From a checkpoint of a small image classifier: muon at rate 0.026, 34.5 epochs.
Rows from block 5, named by matrix and row number. Each number is 50 + 12 x the weight over the matrix's rms, rounded and kept within 0 to 99. All counts start at 0.
# convs0: expand 3x3 conv (model.blocks.5.convs.0.weight, 168x56x3x3), inputs 20-29, a 3x3 kernel for each
convs0.43:42 50 74 70 60 57 39 29 16 51 58 50 31 22 29 52 64 58 54 34 42 37 49 46 34 66 66 42 26 41 51 58 63 55 41 52 52 45 39 45 55 66 28 50 69 39 52 58 48 50 60 75 74 56 54 43 41 40 38 49 39 75 70 54 37 35 48 48 60 43 47 46 46 52 45 71 64 54 53 34 33 37 52 32 53 53 41 22 36 26
convs0.44:59 49 53 49 37 35 55 40 50 39 56 59 43 51 46 63 46 41 53 33 47 69 51 37 52 54 32 51 54 50 45 61 76 23 39 69 43 36 50 56 47 47 26 35 44 35 41 57 56 68 50 43 52 63 51 53 62 43 54 41 54 29 30 49 42 54 48 37 36 66 72 46 38 41 48 46 57 64 53 72 64 44 67 47 44 70 62 54 47 39
convs0.45:33 50 50 09 33 54 31 48 46 67 47 50 45 46 37 40 59 40 51 50 54 40 35 38 46 35 30 65 60 59 66 71 63 51 64 54 36 39 52 50 56 52 33 47 22 21 41 41 31 56 59 45 61 46 56 61 57 56 41 54 26 19 23 71 60 48 39 19 43 58 29 42 56 52 63 36 47 47 40 28 37 40 43 54 69 64 48 44 57 35
convs0.46:39 53 62 66 52 46 49 24 35 51 48 32 50 49 56 55 32 39 57 69 54 52 67 62 46 41 08 53 50 75 58 65 58 67 51 49 47 30 22 74 63 59 45 59 54 60 59 61 42 35 66 41 32 47 35 50 55 36 54 85 29 29 48 57 70 80 17 34 60 37 33 43 49 41 59 55 38 40 51 33 53 37 41 70 51 25 44 67 28 40
convs0.47:46 51 47 39 57 60 42 35 33 44 64 59 48 53 58 44 31 38 39 46 26 34 56 35 43 56 55 45 37 41 42 32 37 57 69 62 57 63 71 51 30 40 48 41 52 44 35 46 50 39 57 81 74 71 34 48 19 32 52 45 64 65 75 45 49 52 63 74 55 35 42 26 56 40 55 57 40 47 74 61 59 41 58 32 49 50 53 63 59 65
convs0.48:58 24 25 60 43 45 55 53 50 72 61 31 55 47 43 47 48 48 37 40 46 55 44 45 61 55 39 57 48 56 58 54 47 42 59 37 54 43 33 79 65 39 66 67 61 63 65 57 64 51 43 65 51 40 35 40 37 35 58 58 54 65 51 31 51 63 39 32 48 38 35 48 44 34 47 40 45 50 30 49 45 39 33 55 51 52 56 58 35 53
convs0.49:60 51 46 38 46 62 38 39 72 56 37 39 51 53 55 40 63 54 66 47 32 56 36 21 49 39 26 56 63 61 50 40 36 55 53 41 47 33 52 59 47 52 50 53 41 33 29 38 40 58 48 55 58 34 68 61 42 46 55 48 54 51 51 64 55 51 32 45 37 35 35 37 59 64 40 37 57 59 42 49 59 38 29 60 48 29 46 73 57 52
convs0.50:36 61 38 47 62 37 45 41 18 54 33 43 49 40 34 61 50 29 62 50 61 66 70 64 41 28 45 59 56 51 50 47 36 40 43 45 53 58 50 40 48 45 52 34 68 50 60 52 48 47 33 58 52 61 47 31 31 53 54 61 55 59 45 22 36 56 50 60 53 58 61 49 26 42 48 29 51 47 55 55 35 66 35 61 61 39 54 46 45 47
convs0.51:47 41 38 31 67 57 51 73 67 36 45 59 38 58 62 33 50 47 53 47 41 46 42 48 33 51 61 37 48 40 42 50 58 37 64 86 85 78 99 61 57 69 36 35 41 41 37 68 34 48 62 33 38 44 74 56 33 46 50 40 13 25 41 40 42 49 42 48 57 59 67 68 20 49 46 46 42 46 61 67 70 74 50 47 38 39 50 47 54 56
convs0.52:53 58 59 57 49 43 55 47 40 67 47 53 54 22 44 63 36 47 50 51 38 40 46 51 33 27 49 51 59 67 40 36 48 47 43 45 47 37 42 75 73 75 68 80 82 56 60 49 37 36 33 63 55 65 31 38 37 28 41 46 41 43 45 35 44 34 35 41 44 45 43 48 51 60 47 39 35 43 53 52 55 51 44 38 42 39 44 63 61 52
convs0.53:33 39 49 46 35 64 56 57 65 41 50 44 59 53 53 67 55 53 16 33 65 41 39 49 57 42 38 47 54 70 51 47 41 42 49 34 34 58 66 43 67 70 39 45 52 50 57 33 39 41 28 25 34 38 34 36 59 37 26 43 75 65 39 55 55 38 35 45 40 58 52 34 71 81 62 74 65 50 54 46 46 54 57 59 55 59 54 21 36 51
convs0.54:36 44 49 47 56 51 34 49 52 67 70 65 64 50 40 75 57 50 45 34 46 62 58 75 55 41 46 65 69 69 34 17 38 49 42 51 43 59 51 40 58 55 62 42 38 40 38 54 56 40 34 69 63 58 50 67 45 50 43 46 60 52 70 56 52 65 47 41 59 50 40 55 59 58 74 46 50 39 38 54 45 37 30 16 54 60 50 39 26 29
convs0.55:36 31 48 52 51 63 65 48 54 45 57 46 38 45 49 47 50 50 61 43 12 53 58 48 31 48 47 29 36 59 66 49 42 58 62 44 50 38 52 52 27 56 42 42 63 40 53 44 78 72 26 56 68 37 18 38 42 31 51 73 25 32 66 54 39 27 51 35 28 51 52 48 25 56 50 67 71 46 40 53 48 55 59 24 54 47 32 50 49 51
convs0.56:48 40 37 53 46 38 60 64 55 69 46 55 39 46 56 49 34 51 29 47 41 34 44 42 34 46 50 55 60 42 46 45 27 58 45 39 34 55 64 29 56 53 31 54 51 56 62 31 54 69 54 62 43 36 33 36 34 39 59 56 56 76 80 57 59 49 45 40 38 49 35 41 52 56 47 39 42 47 31 29 41 49 33 31 36 51 59 41 58 48
convs0.57:58 45 42 60 52 45 56 50 45 59 39 38 59 49 52 68 53 61 43 48 59 49 45 58 49 43 51 57 51 50 59 51 51 53 52 49 22 26 18 58 60 57 69 60 62 43 48 35 50 51 46 40 46 46 55 46 46 61 58 50 51 53 56 65 66 60 63 58 63 62 61 68 27 37 34 42 53 52 44 45 44 68 61 70 48 44 51 50 48 52
convs0.58:42 51 62 61 45 40 60 51 29 52 61 37 51 55 58 45 28 34 66 50 33 74 45 44 74 45 46 65 51 29 70 63 44 51 47 33 75 75 55 60 65 45 60 53 54 38 48 46 64 66 56 43 49 43 51 56 71 43 53 64 38 42 49 62 56 65 51 56 66 65 49 53 52 52 42 64 65 40 60 80 55 54 59 71 65 45 50 53 28 35
convs0.59:69 62 40 54 44 48 41 46 54 50 52 45 52 47 54 33 42 46 34 40 32 50 55 39 49 53 43 47 50 51 66 68 79 37 32 42 43 43 59 31 41 42 50 55 62 40 52 47 33 45 44 26 22 26 47 36 36 50 27 19 85 61 62 64 51 38 72 61 57 51 40 47 38 54 57 71 74 74 39 34 31 44 48 48 55 50 50 59 60 60
convs0.60:48 25 45 60 38 52 60 52 44 48 45 50 53 53 74 43 27 50 53 35 34 38 36 36 60 78 63 65 62 44 73 52 51 37 29 37 39 50 47 38 47 40 45 48 46 30 50 49 49 60 59 38 31 54 46 35 29 52 39 50 59 58 66 55 57 63 32 50 55 46 44 60 52 54 55 52 33 45 53 45 62 42 19 17 59 42 54 45 35 50
convs0.61:35 52 61 50 57 71 55 51 68 40 52 61 59 76 59 54 57 54 63 53 40 56 52 46 34 40 44 43 51 50 27 44 47 49 47 38 56 63 58 53 52 47 23 39 47 66 64 63 48 51 48 46 55 44 53 66 31 29 45 33 26 57 52 57 48 54 36 51 47 40 39 36 59 66 60 68 71 50 69 45 11 43 46 37 56 58 55 21 54 63
convs0.62:57 48 55 64 47 47 44 50 68 39 42 41 37 33 36 69 56 60 26 37 52 39 46 50 44 49 38 60 41 49 46 55 52 42 46 36 34 64 75 30 53 56 57 69 54 83 67 48 52 44 44 40 35 64 73 56 58 63 62 43 55 66 31 53 41 42 52 69 60 36 37 51 61 55 59 53 66 70 47 41 61 39 64 74 40 50 45 63 49 36
convs0.63:59 53 49 44 42 40 58 59 39 56 52 54 52 53 54 53 59 56 54 60 41 52 50 38 49 56 45 38 51 43 35 44 33 44 44 32 50 30 33 63 47 48 34 38 52 42 46 43 40 51 56 51 48 51 55 58 41 46 53 48 50 57 48 64 60 41 57 53 51 48 51 46 40 52 63 52 49 51 30 33 60 38 51 43 40 58 49 52 40 41
convs0.64:44 45 50 51 49 38 55 45 30 29 47 52 57 57 55 49 29 35 53 43 32 57 40 36 56 49 47 49 54 50 60 64 58 46 34 46 43 56 61 51 43 63 47 36 68 37 37 53 34 40 59 44 31 58 48 38 55 51 33 61 58 41 67 55 58 33 67 59 46 54 68 77 30 28 39 33 46 30 52 56 37 41 49 43 53 58 51 56 55 46
convs0.65:45 46 62 23 24 47 12 15 46 48 51 57 57 61 54 58 50 48 60 48 61 59 60 73 54 58 61 39 30 35 43 51 65 47 59 63 41 40 44 60 47 42 56 33 32 61 43 40 60 42 39 61 47 48 50 52 71 60 60 58 16 13 19 58 51 64 50 57 54 55 66 54 45 48 45 35 42 53 61 65 82 39 45 66 40 55 48 64 64 53
convs0.66:59 50 34 62 55 41 62 59 48 49 28 40 57 38 41 57 43 47 46 50 63 47 38 54 36 51 71 45 33 51 64 58 60 60 66 48 40 43 42 62 55 55 44 45 51 49 63 53 41 62 60 38 36 34 45 41 49 53 35 43 65 55 49 47 47 61 53 43 45 59 57 42 76 83 45 66 86 61 36 52 29 53 68 65 45 46 41 47 35 34
convs0.67:40 42 38 70 49 45 72 56 42 30 40 51 34 45 46 47 54 43 40 64 39 25 51 47 59 69 60 29 32 45 37 35 57 46 35 38 49 68 67 42 51 48 49 38 48 56 56 36 66 71 64 59 61 62 17 35 36 43 49 55 23 49 55 67 47 57 45 33 39 60 39 39 69 54 53 55 52 55 55 60 54 39 19 17 46 53 50 27 31 32
convs0.68:50 38 63 42 34 53 46 51 70 51 60 46 57 59 49 39 45 53 57 50 48 63 46 48 54 50 58 59 42 47 62 51 50 47 43 63 44 60 45 53 68 56 43 62 56 49 67 44 35 45 36 48 41 49 41 32 27 59 56 46 52 60 60 34 27 34 56 40 31 75 57 56 60 59 70 49 39 53 66 56 63 51 48 39 50 57 58 35 46 66
convs0.69:38 37 55 56 51 69 46 55 52 57 60 69 43 51 55 46 59 60 52 57 57 54 65 63 67 71 63 60 52 44 38 37 46 41 53 61 63 61 53 36 54 41 33 51 59 58 57 52 44 44 33 71 54 57 43 41 46 54 59 67 57 47 63 41 41 55 43 51 64 45 49 57 67 56 66 35 31 34 52 32 36 53 62 43 48 52 63 47 40 39
convs0.70:47 30 35 56 60 68 56 56 64 67 69 71 64 71 70 53 52 40 48 51 44 62 62 56 39 53 28 41 46 47 41 51 46 45 46 40 47 49 47 38 42 44 47 52 65 69 60 64 46 51 59 35 14 42 62 54 46 47 34 46 54 34 41 51 37 29 60 53 33 45 52 16 46 34 38 41 35 50 41 36 55 67 59 33 56 56 49 44 62 81
convs0.71:51 57 38 41 55 53 42 62 57 53 51 42 53 55 56 51 61 55 32 36 34 60 66 68 57 58 69 55 49 52 57 64 71 65 67 60 42 36 51 44 61 57 66 65 57 41 61 53 21 54 41 42 48 54 45 42 40 64 57 37 59 49 29 44 53 54 55 45 38 55 56 49 41 38 47 44 21 65 67 76 87 52 63 52 34 44 45 48 45 39
convs0.72:40 27 52 46 45 48 48 44 64 57 62 68 52 58 66 29 46 41 48 56 39 40 46 54 47 46 47 53 58 55 52 37 32 65 51 51 48 56 52 61 57 60 42 52 47 67 67 71 63 59 52 61 45 56 55 59 54 52 63 62 47 45 38 65 72 61 53 56 54 45 50 31 59 44 67 47 53 69 50 54 66 38 64 36 56 60 48 55 45 44
convs0.73:43 50 67 41 47 70 44 49 67 59 46 27 61 49 36 57 52 62 61 71 70 39 57 61 49 46 45 56 60 67 44 45 56 61 58 43 64 65 58 60 59 63 54 45 34 67 67 44 38 67 48 45 55 49 38 48 25 52 57 28 53 47 49 40 49 48 50 51 40 55 40 49 46 47 53 37 53 72 54 34 41 32 32 41 36 50 37 51 51 41
convs0.74:34 55 48 26 37 35 42 60 42 62 72 66 56 45 33 71 60 30 48 72 54 47 47 18 51 73 68 45 55 48 46 48 47 39 40 42 43 52 43 57 53 52 69 69 68 50 64 51 52 46 50 40 35 42 44 43 36 62 57 45 52 58 61 49 48 58 61 54 52 60 68 67 46 33 37 37 38 62 51 25 54 63 51 68 55 35 45 48 43 44
convs0.75:59 73 75 52 54 63 51 40 61 45 45 43 53 38 37 46 43 46 34 44 36 52 48 39 59 68 65 51 49 55 54 51 63 52 48 67 65 53 47 66 63 64 82 74 65 58 56 75 39 62 64 46 56 59 51 47 48 53 52 51 65 65 77 42 58 50 41 43 38 37 29 36 47 55 62 43 56 56 29 27 29 48 40 54 48 33 39 56 52 43
convs0.76:26 41 46 50 52 44 39 50 53 52 40 62 56 68 56 44 53 58 66 51 49 62 39 45 57 42 53 56 45 48 45 62 54 54 47 37 50 55 56 55 55 48 70 66 57 41 49 34 55 53 57 65 56 60 55 39 65 82 45 60 68 65 80 51 47 59 77 66 61 66 53 43 54 51 40 41 37 18 64 53 44 84 63 60 53 46 55 57 58 60
convs0.77:44 30 23 40 48 48 35 31 51 51 54 57 55 66 54 73 70 63 84 50 45 61 44 61 36 38 69 49 73 57 53 56 52 43 47 46 54 67 42 49 72 72 50 53 38 43 30 34 53 28 32 55 40 63 55 44 36 25 43 48 26 40 41 46 54 41 30 31 37 42 49 50 52 66 57 47 50 42 37 34 46 42 35 47 50 46 49 59 58 60
convs0.78:53 46 43 55 57 52 40 43 57 62 48 51 49 60 67 50 46 65 69 59 52 65 53 54 41 46 23 68 59 26 35 43 55 41 41 41 47 56 63 61 63 58 41 41 63 38 38 50 50 32 45 60 60 52 51 38 50 37 48 53 43 51 52 46 37 24 54 51 54 56 53 57 69 55 53 45 38 30 38 51 44 49 48 52 45 51 58 55 58 45
convs0.79:81 85 72 69 64 63 25 11 37 83 76 51 61 45 40 33 42 45 53 57 41 54 58 46 53 55 47 51 52 51 33 47 65 42 60 49 24 22 32 45 53 63 45 39 35 46 61 61 51 62 52 32 31 28 69 72 68 46 41 32 40 40 38 46 52 54 61 69 66 63 53 66 62 59 65 31 42 46 53 47 31 55 53 56 47 41 38 36 31 26
convs0.80:54 50 43 57 42 33 54 39 42 62 48 37 50 72 56 33 47 49 65 48 59 57 44 54 51 30 22 74 79 65 67 61 55 52 54 41 60 53 69 57 47 73 52 50 71 51 66 62 41 47 51 58 59 57 44 44 64 52 50 64 37 41 52 45 39 24 54 46 53 61 60 71 60 59 41 53 41 42 48 69 60 56 39 37 63 57 50 54 39 47
convs0.81:47 61 54 55 46 31 53 40 33 27 46 42 49 47 55 49 56 57 42 66 45 35 50 48 48 46 61 35 46 49 45 39 53 57 65 63 40 52 44 54 41 46 65 34 50 41 39 56 57 44 69 62 58 55 29 34 52 49 49 66 59 55 69 61 62 57 34 50 48 40 48 27 54 48 33 59 52 28 28 49 52 30 43 47 27 58 55 47 53 62
convs0.82:74 42 27 57 28 40 53 57 53 37 40 42 53 67 76 64 74 72 60 40 24 59 60 49 62 54 53 31 38 41 38 54 72 67 78 59 44 40 41 49 56 68 71 75 81 52 42 50 55 42 46 54 66 59 52 40 42 34 51 66 51 64 74 64 54 52 42 48 58 32 38 57 70 69 47 43 57 29 57 52 29 57 48 26 36 46 48 65 54 49
convs0.83:40 60 74 63 52 52 47 31 41 70 75 69 52 55 49 45 45 58 45 44 38 60 41 52 56 53 57 67 56 57 64 61 58 60 62 34 43 44 46 46 66 59 55 60 55 59 42 30 52 40 45 59 40 54 47 71 54 53 54 34 45 41 41 57 38 48 64 44 42 50 33 40 30 24 38 52 43 49 49 56 56 38 59 41 56 48 25 40 21 47
convs0.84:51 38 45 37 36 49 61 40 50 59 41 48 73 65 52 65 36 29 42 38 41 53 47 63 44 23 30 35 38 56 52 44 66 46 51 39 38 44 29 42 38 42 47 30 49 44 47 53 33 46 30 30 23 39 56 60 49 61 56 47 55 44 31 35 40 47 32 36 47 43 51 60 51 57 59 50 55 47 31 55 56 60 58 36 50 68 64 35 50 60
convs0.85:71 55 57 60 57 50 39 45 48 51 60 73 52 63 61 58 71 59 42 48 64 38 52 47 35 39 44 58 49 57 32 42 31 29 38 41 52 83 82 43 36 28 43 46 44 50 48 55 49 44 47 67 62 64 44 55 46 35 47 51 43 50 66 53 70 74 28 62 56 33 51 43 41 22 24 62 43 44 53 45 41 33 44 61 30 38 37 48 41 50
convs0.86:63 46 26 60 53 48 44 46 62 25 45 43 45 47 40 44 46 41 60 36 43 70 39 52 49 28 49 32 24 39 51 42 51 44 44 54 56 51 55 37 38 37 41 46 30 60 53 53 56 50 50 52 44 59 55 62 53 40 55 52 17 36 36 59 71 58 44 57 52 68 76 74 41 44 53 50 55 60 55 52 69 42 48 54 41 43 54 25 32 34
convs0.87:35 43 34 41 63 51 44 57 48 29 53 30 45 57 54 48 52 56 36 10 16 54 46 40 61 63 64 40 28 43 48 44 49 34 42 26 34 30 41 57 58 71 51 47 69 57 55 56 49 49 52 65 51 44 50 49 50 48 49 59 49 56 65 41 35 47 75 48 64 58 45 47 47 37 40 52 47 57 63 68 71 64 65 53 42 50 33 66 51 47
convs0.88:41 35 44 56 44 46 41 38 38 51 37 45 49 56 50 44 50 52 63 70 64 54 43 51 59 51 54 72 69 63 48 47 48 37 38 40 67 76 92 48 51 63 37 40 46 30 32 38 44 40 37 27 32 24 63 48 56 60 58 63 52 52 59 60 56 61 72 67 72 62 68 70 59 59 53 42 44 55 49 48 42 49 48 53 77 62 61 56 54 44
convs0.89:53 52 38 49 52 42 43 44 48 52 40 56 43 39 61 43 51 70 54 51 53 48 44 47 40 35 25 65 65 70 47 35 39 44 50 49 56 46 38 74 59 53 58 46 30 74 76 67 56 67 62 61 62 67 42 53 64 61 44 38 57 34 31 44 56 53 39 43 36 40 44 44 50 54 52 52 66 68 38 43 48 43 40 54 33 29 55 51 47 65
convs0.90:64 30 53 55 33 46 42 35 38 72 44 55 54 43 47 57 52 53 32 47 29 51 59 45 60 74 48 57 57 52 41 43 43 54 61 63 39 26 53 27 28 47 53 53 53 30 46 56 47 60 54 44 55 51 33 49 55 30 48 42 38 56 42 46 55 65 48 51 55 44 55 45 55 69 59 55 40 57 51 44 59 47 41 17 34 43 23 56 64 60
convs0.91:32 42 40 47 56 44 44 47 28 76 79 75 49 53 67 41 49 47 39 31 28 54 44 62 57 46 60 60 66 53 64 56 49 68 68 44 42 50 45 51 53 47 43 49 54 55 54 48 42 45 41 44 43 44 46 51 42 56 60 49 52 68 59 73 62 63 58 43 51 80 59 62 61 68 54 48 49 53 72 62 65 48 42 45 39 53 70 49 58 61
convs0.92:53 64 56 55 44 53 47 55 54 46 32 20 66 56 64 42 32 52 65 62 57 29 40 50 33 27 55 38 33 40 56 66 65 42 41 50 52 50 71 48 55 66 55 75 84 64 63 55 69 57 47 52 59 44 63 53 30 58 61 50 58 47 39 56 57 50 40 49 44 55 60 64 68 54 56 61 41 48 48 47 61 62 61 50 45 66 60 39 47 47
convs0.93:50 38 48 41 42 54 39 45 70 59 51 50 66 66 53 52 50 48 48 46 61 46 43 54 19 09 20 37 57 38 39 43 40 56 43 43 31 32 36 45 43 45 37 36 51 58 60 72 43 51 50 79 48 53 50 37 29 50 51 40 54 51 49 51 39 35 42 43 55 58 58 61 35 37 51 55 38 64 59 44 51 64 59 61 51 40 54 45 44 47
convs0.94:47 47 49 35 33 32 27 49 31 28 42 29 50 51 52 54 48 48 45 52 47 41 37 46 49 43 62 65 64 41 52 49 34 49 44 32 59 64 51 55 61 33 39 48 47 74 60 44 71 71 61 41 51 49 64 72 73 33 37 46 41 57 55 58 47 53 58 57 65 55 56 59 47 36 58 44 58 70 31 38 41 36 51 42 33 52 46 44 50 58
convs0.95:34 28 53 39 25 44 50 66 68 55 59 55 66 51 52 48 53 44 56 48 36 43 44 42 38 36 39 63 45 31 63 39 36 36 39 48 70 60 39 62 65 35 50 50 37 41 52 56 57 61 54 52 77 58 45 38 43 49 41 56 38 41 62 38 46 41 55 53 42 54 61 39 55 47 70 55 54 64 61 63 73 44 42 73 45 19 37 54 32 40
convs0.96:57 57 33 69 71 42 63 49 42 23 29 28 39 49 48 50 47 38 35 43 60 34 30 36 37 47 61 57 55 39 48 57 51 41 51 49 62 75 83 54 67 69 45 56 54 36 29 36 65 59 69 42 38 35 48 45 41 55 49 59 29 38 51 51 39 23 43 56 32 35 56 41 73 65 67 61 52 58 66 43 58 28 31 37 32 42 45 34 55 52
convs0.97:39 46 45 56 43 39 55 43 37 48 40 48 39 40 52 58 54 58 46 52 49 46 54 63 51 73 80 51 55 51 37 48 33 48 45 48 55 50 48 61 43 45 57 56 56 60 47 51 62 54 58 57 46 38 58 55 54 56 48 38 48 45 51 52 49 40 53 49 53 40 50 55 56 57 55 50 49 50 51 42 52 29 36 53 55 68 67 44 41 51
convs0.98:46 53 37 62 51 61 52 31 08 38 50 46 39 44 66 56 43 42 46 31 48 65 47 50 54 43 46 58 50 42 83 52 45 72 51 38 74 64 53 47 60 48 41 54 57 47 53 43 40 35 40 53 53 65 38 57 47 40 35 38 81 55 30 36 46 57 44 43 53 60 46 43 56 47 49 51 30 45 40 39 51 41 39 38 58 55 62 38 38 57
convs0.99:63 63 64 41 66 62 46 46 44 44 38 31 53 56 61 34 52 40 56 49 50 62 55 30 57 72 46 51 57 46 57 71 49 53 57 27 48 52 52 39 49 59 72 59 79 27 43 63 46 53 58 53 46 49 52 55 56 55 64 50 36 46 45 46 43 58 37 41 49 31 55 35 42 33 67 48 31 61 56 59 75 35 49 55 56 61 53 49 54 52
convs0.100:54 57 59 48 46 33 48 36 23 39 37 47 36 41 58 18 37 73 46 56 27 40 38 42 43 36 34 37 40 48 51 41 46 54 46 47 62 54 52 29 43 49 57 41 61 72 61 70 35 29 29 34 47 42 58 52 65 43 39 68 48 41 50 41 35 36 53 26 30 60 52 53 50 48 43 45 66 34 46 66 34 53 47 42 60 51 38 65 59 64
convs0.101:43 54 58 46 48 42 64 70 52 73 49 53 64 43 51 68 47 54 34 52 35 44 53 45 36 48 49 23 37 39 32 47 46 49 52 43 52 44 42 48 40 47 42 39 55 51 56 42 27 36 49 46 47 54 37 50 41 57 53 53 76 64 56 51 43 54 65 54 52 52 54 53 40 32 47 31 30 43 57 56 67 49 52 69 26 36 55 35 53 61
convs0.102:32 34 31 39 33 35 36 28 30 40 45 39 49 43 48 60 54 50 51 58 52 58 51 40 65 55 36 40 46 45 40 54 48 41 54 35 51 58 44 67 65 57 34 36 42 31 37 50 41 53 59 48 58 63 50 56 53 62 27 60 57 39 49 52 40 50 62 56 50 52 67 59 38 44 54 46 79 56 62 47 35 70 74 69 69 59 49 75 68 64
convs0.103:45 47 58 53 45 47 58 37 33 50 44 48 49 61 62 66 61 55 42 50 33 45 48 43 51 40 49 34 35 48 36 43 40 55 58 46 37 37 27 44 43 43 48 40 45 42 35 34 51 54 70 47 36 43 35 51 32 32 31 31 28 29 20 61 43 51 43 44 63 34 40 50 49 58 64 57 57 49 76 80 54 45 46 40 47 61 62 42 41 53
convs0.104:50 44 43 53 43 45 40 50 57 41 41 38 63 51 46 61 47 48 25 27 32 44 51 49 59 55 70 46 27 44 73 52 72 52 44 74 46 40 44 47 55 60 53 63 53 44 50 58 53 53 68 49 25 49 61 56 62 49 63 67 55 63 73 56 55 72 32 26 18 40 34 47 42 57 50 55 59 51 42 55 32 33 13 35 48 42 52 47 56 60
convs0.105:51 56 40 68 51 47 60 71 42 36 61 75 39 51 62 30 52 72 54 41 68 45 51 61 48 43 60 63 69 67 57 46 35 49 39 39 25 34 39 52 59 60 24 39 51 40 40 42 39 33 56 38 46 50 44 24 37 50 33 28 57 52 46 51 43 48 33 25 44 56 47 46 60 53 44 63 68 51 35 64 28 43 39 58 38 39 47 60 60 54
convs0.106:26 20 21 60 57 61 49 51 48 51 61 59 66 62 56 89 84 58 64 59 66 48 48 35 51 71 50 66 53 63 54 50 56 45 50 70 66 81 75 60 63 60 60 59 54 65 69 70 59 55 62 69 51 48 60 45 44 54 41 40 66 59 40 64 57 55 60 63 56 41 57 63 23 44 76 49 43 57 62 39 59 25 33 36 37 44 33 34 40 47
convs0.107:53 66 73 46 63 64 19 29 52 36 53 30 49 70 52 65 63 57 64 41 33 45 43 48 39 42 51 56 55 62 58 59 67 57 63 48 56 42 32 63 39 21 70 55 46 31 41 48 40 37 53 62 59 75 30 46 38 22 36 47 57 47 32 33 46 48 32 42 51 56 50 56 54 50 51 55 49 54 36 43 42 40 43 40 59 51 41 75 66 62
convs0.108:60 63 70 54 31 41 40 49 57 44 55 39 33 46 53 61 50 58 58 42 59 49 44 36 61 60 52 57 42 33 49 42 48 40 53 57 49 62 46 47 55 43 27 27 23 69 56 49 54 60 67 24 26 51 55 32 41 43 28 43 36 43 63 57 34 29 19 33 52 44 39 52 48 48 48 67 68 52 57 45 40 48 43 47 60 70 74 76 67 70
convs0.109:53 53 48 50 54 40 46 50 42 60 67 72 55 44 55 43 56 58 43 57 58 37 33 56 19 31 36 51 57 53 56 64 54 65 67 63 42 61 73 47 48 51 51 55 61 45 42 36 61 53 52 64 51 70 54 52 69 36 42 56 22 23 24 43 45 50 47 48 57 56 54 56 55 49 61 49 52 48 50 35 41 43 39 54 41 27 39 52 44 39
convs0.110:59 70 63 52 48 41 54 57 49 38 41 53 64 59 67 36 33 38 67 58 58 54 42 43 60 57 47 30 24 26 62 49 42 55 48 34 52 28 44 63 63 59 38 34 50 20 22 49 51 50 57 63 57 66 52 55 62 58 52 59 48 47 34 49 40 47 45 40 49 56 51 44 48 55 55 46 58 40 65 63 55 50 48 49 47 45 43 50 54 76
convs0.111:74 65 57 68 56 41 68 50 57 50 57 52 38 53 52 27 46 50 36 49 48 68 62 67 69 52 75 47 53 50 33 38 59 45 48 49 56 59 66 51 53 53 69 77 56 63 45 53 59 60 58 41 28 35 72 68 51 53 41 52 59 48 59 55 63 55 54 54 68 41 33 50 42 25 48 58 53 67 52 55 46 55 55 56 62 51 47 44 43 55
convs0.112:64 71 52 56 58 40 57 44 43 59 63 59 55 49 46 62 58 59 43 51 49 83 85 96 20 42 56 43 51 57 72 71 56 62 53 47 46 36 37 66 55 43 59 55 36 58 64 64 41 55 57 49 60 68 60 48 50 56 55 59 13 29 43 48 44 50 59 56 51 46 53 53 55 52 60 39 48 52 47 47 58 58 50 75 55 49 62 51 50 51
convs0.113:58 41 41 53 26 41 69 39 59 65 40 65 57 34 46 52 43 41 47 50 40 51 56 57 42 61 55 52 53 49 43 47 47 47 65 57 27 30 35 30 54 54 35 68 51 54 46 47 48 45 46 50 40 39 57 38 54 43 24 50 46 36 55 56 44 61 65 59 63 49 48 60 60 50 33 56 61 37 60 56 62 65 39 44 59 34 39 68 36 35
convs0.114:52 46 63 44 29 34 49 40 39 48 60 56 51 71 59 37 51 48 60 48 31 52 41 41 67 47 53 54 56 56 43 57 57 63 51 57 43 43 42 47 56 53 63 64 73 43 47 53 48 49 49 42 25 39 33 33 54 44 43 41 51 70 64 51 47 41 41 44 37 57 57 33 58 68 58 47 50 40 35 47 49 55 47 47 39 45 63 45 53 58
convs0.115:58 37 33 51 38 52 52 55 76 64 53 42 56 57 53 58 57 60 47 43 49 51 52 57 43 37 55 56 52 61 61 55 52 51 55 52 53 23 40 43 38 52 68 62 48 47 35 58 47 24 46 65 52 59 65 58 36 50 54 59 49 50 58 42 54 48 39 45 50 57 46 43 53 52 51 48 45 45 60 66 52 57 57 61 55 45 67 42 43 60
convs0.116:45 55 38 49 57 43 70 64 48 39 43 48 51 44 59 51 31 49 52 57 54 47 54 49 66 61 71 31 38 51 28 42 61 28 40 73 65 56 55 49 46 55 44 52 47 42 45 70 54 51 62 31 45 48 62 51 51 33 44 30 31 48 38 55 68 72 52 55 66 50 54 72 37 73 69 30 53 64 18 53 56 55 58 49 54 65 56 51 52 28
convs0.117:44 37 47 38 38 39 56 66 54 62 55 51 66 56 47 70 51 47 49 45 32 52 48 42 53 47 34 50 44 22 62 66 55 43 44 30 45 33 31 51 53 52 32 35 42 54 58 55 45 42 44 61 52 58 46 41 32 71 56 54 51 43 35 42 44 35 47 52 45 33 49 30 34 34 30 50 48 47 46 44 38 47 46 33 28 33 48 35 38 42
convs0.118:65 68 68 47 58 64 61 71 75 55 52 65 52 47 63 61 45 41 30 40 37 24 49 38 24 49 45 58 46 24 36 35 24 53 59 46 42 41 47 46 41 29 44 45 35 39 26 17 48 33 31 72 63 55 31 55 52 34 49 41 40 57 53 37 36 39 33 37 36 30 31 26 50 35 30 67 43 44 61 50 50 52 37 37 58 47 49 44 30 41
convs0.119:55 60 59 40 46 43 52 45 51 53 49 38 44 47 29 56 48 46 68 51 69 56 49 49 75 61 57 35 32 64 26 42 69 53 59 60 57 35 45 57 49 56 60 60 64 57 50 68 54 33 50 37 34 44 60 56 49 59 46 44 70 53 60 39 44 27 49 45 50 54 51 70 71 75 57 65 70 55 36 64 36 45 45 58 59 40 47 43 38 35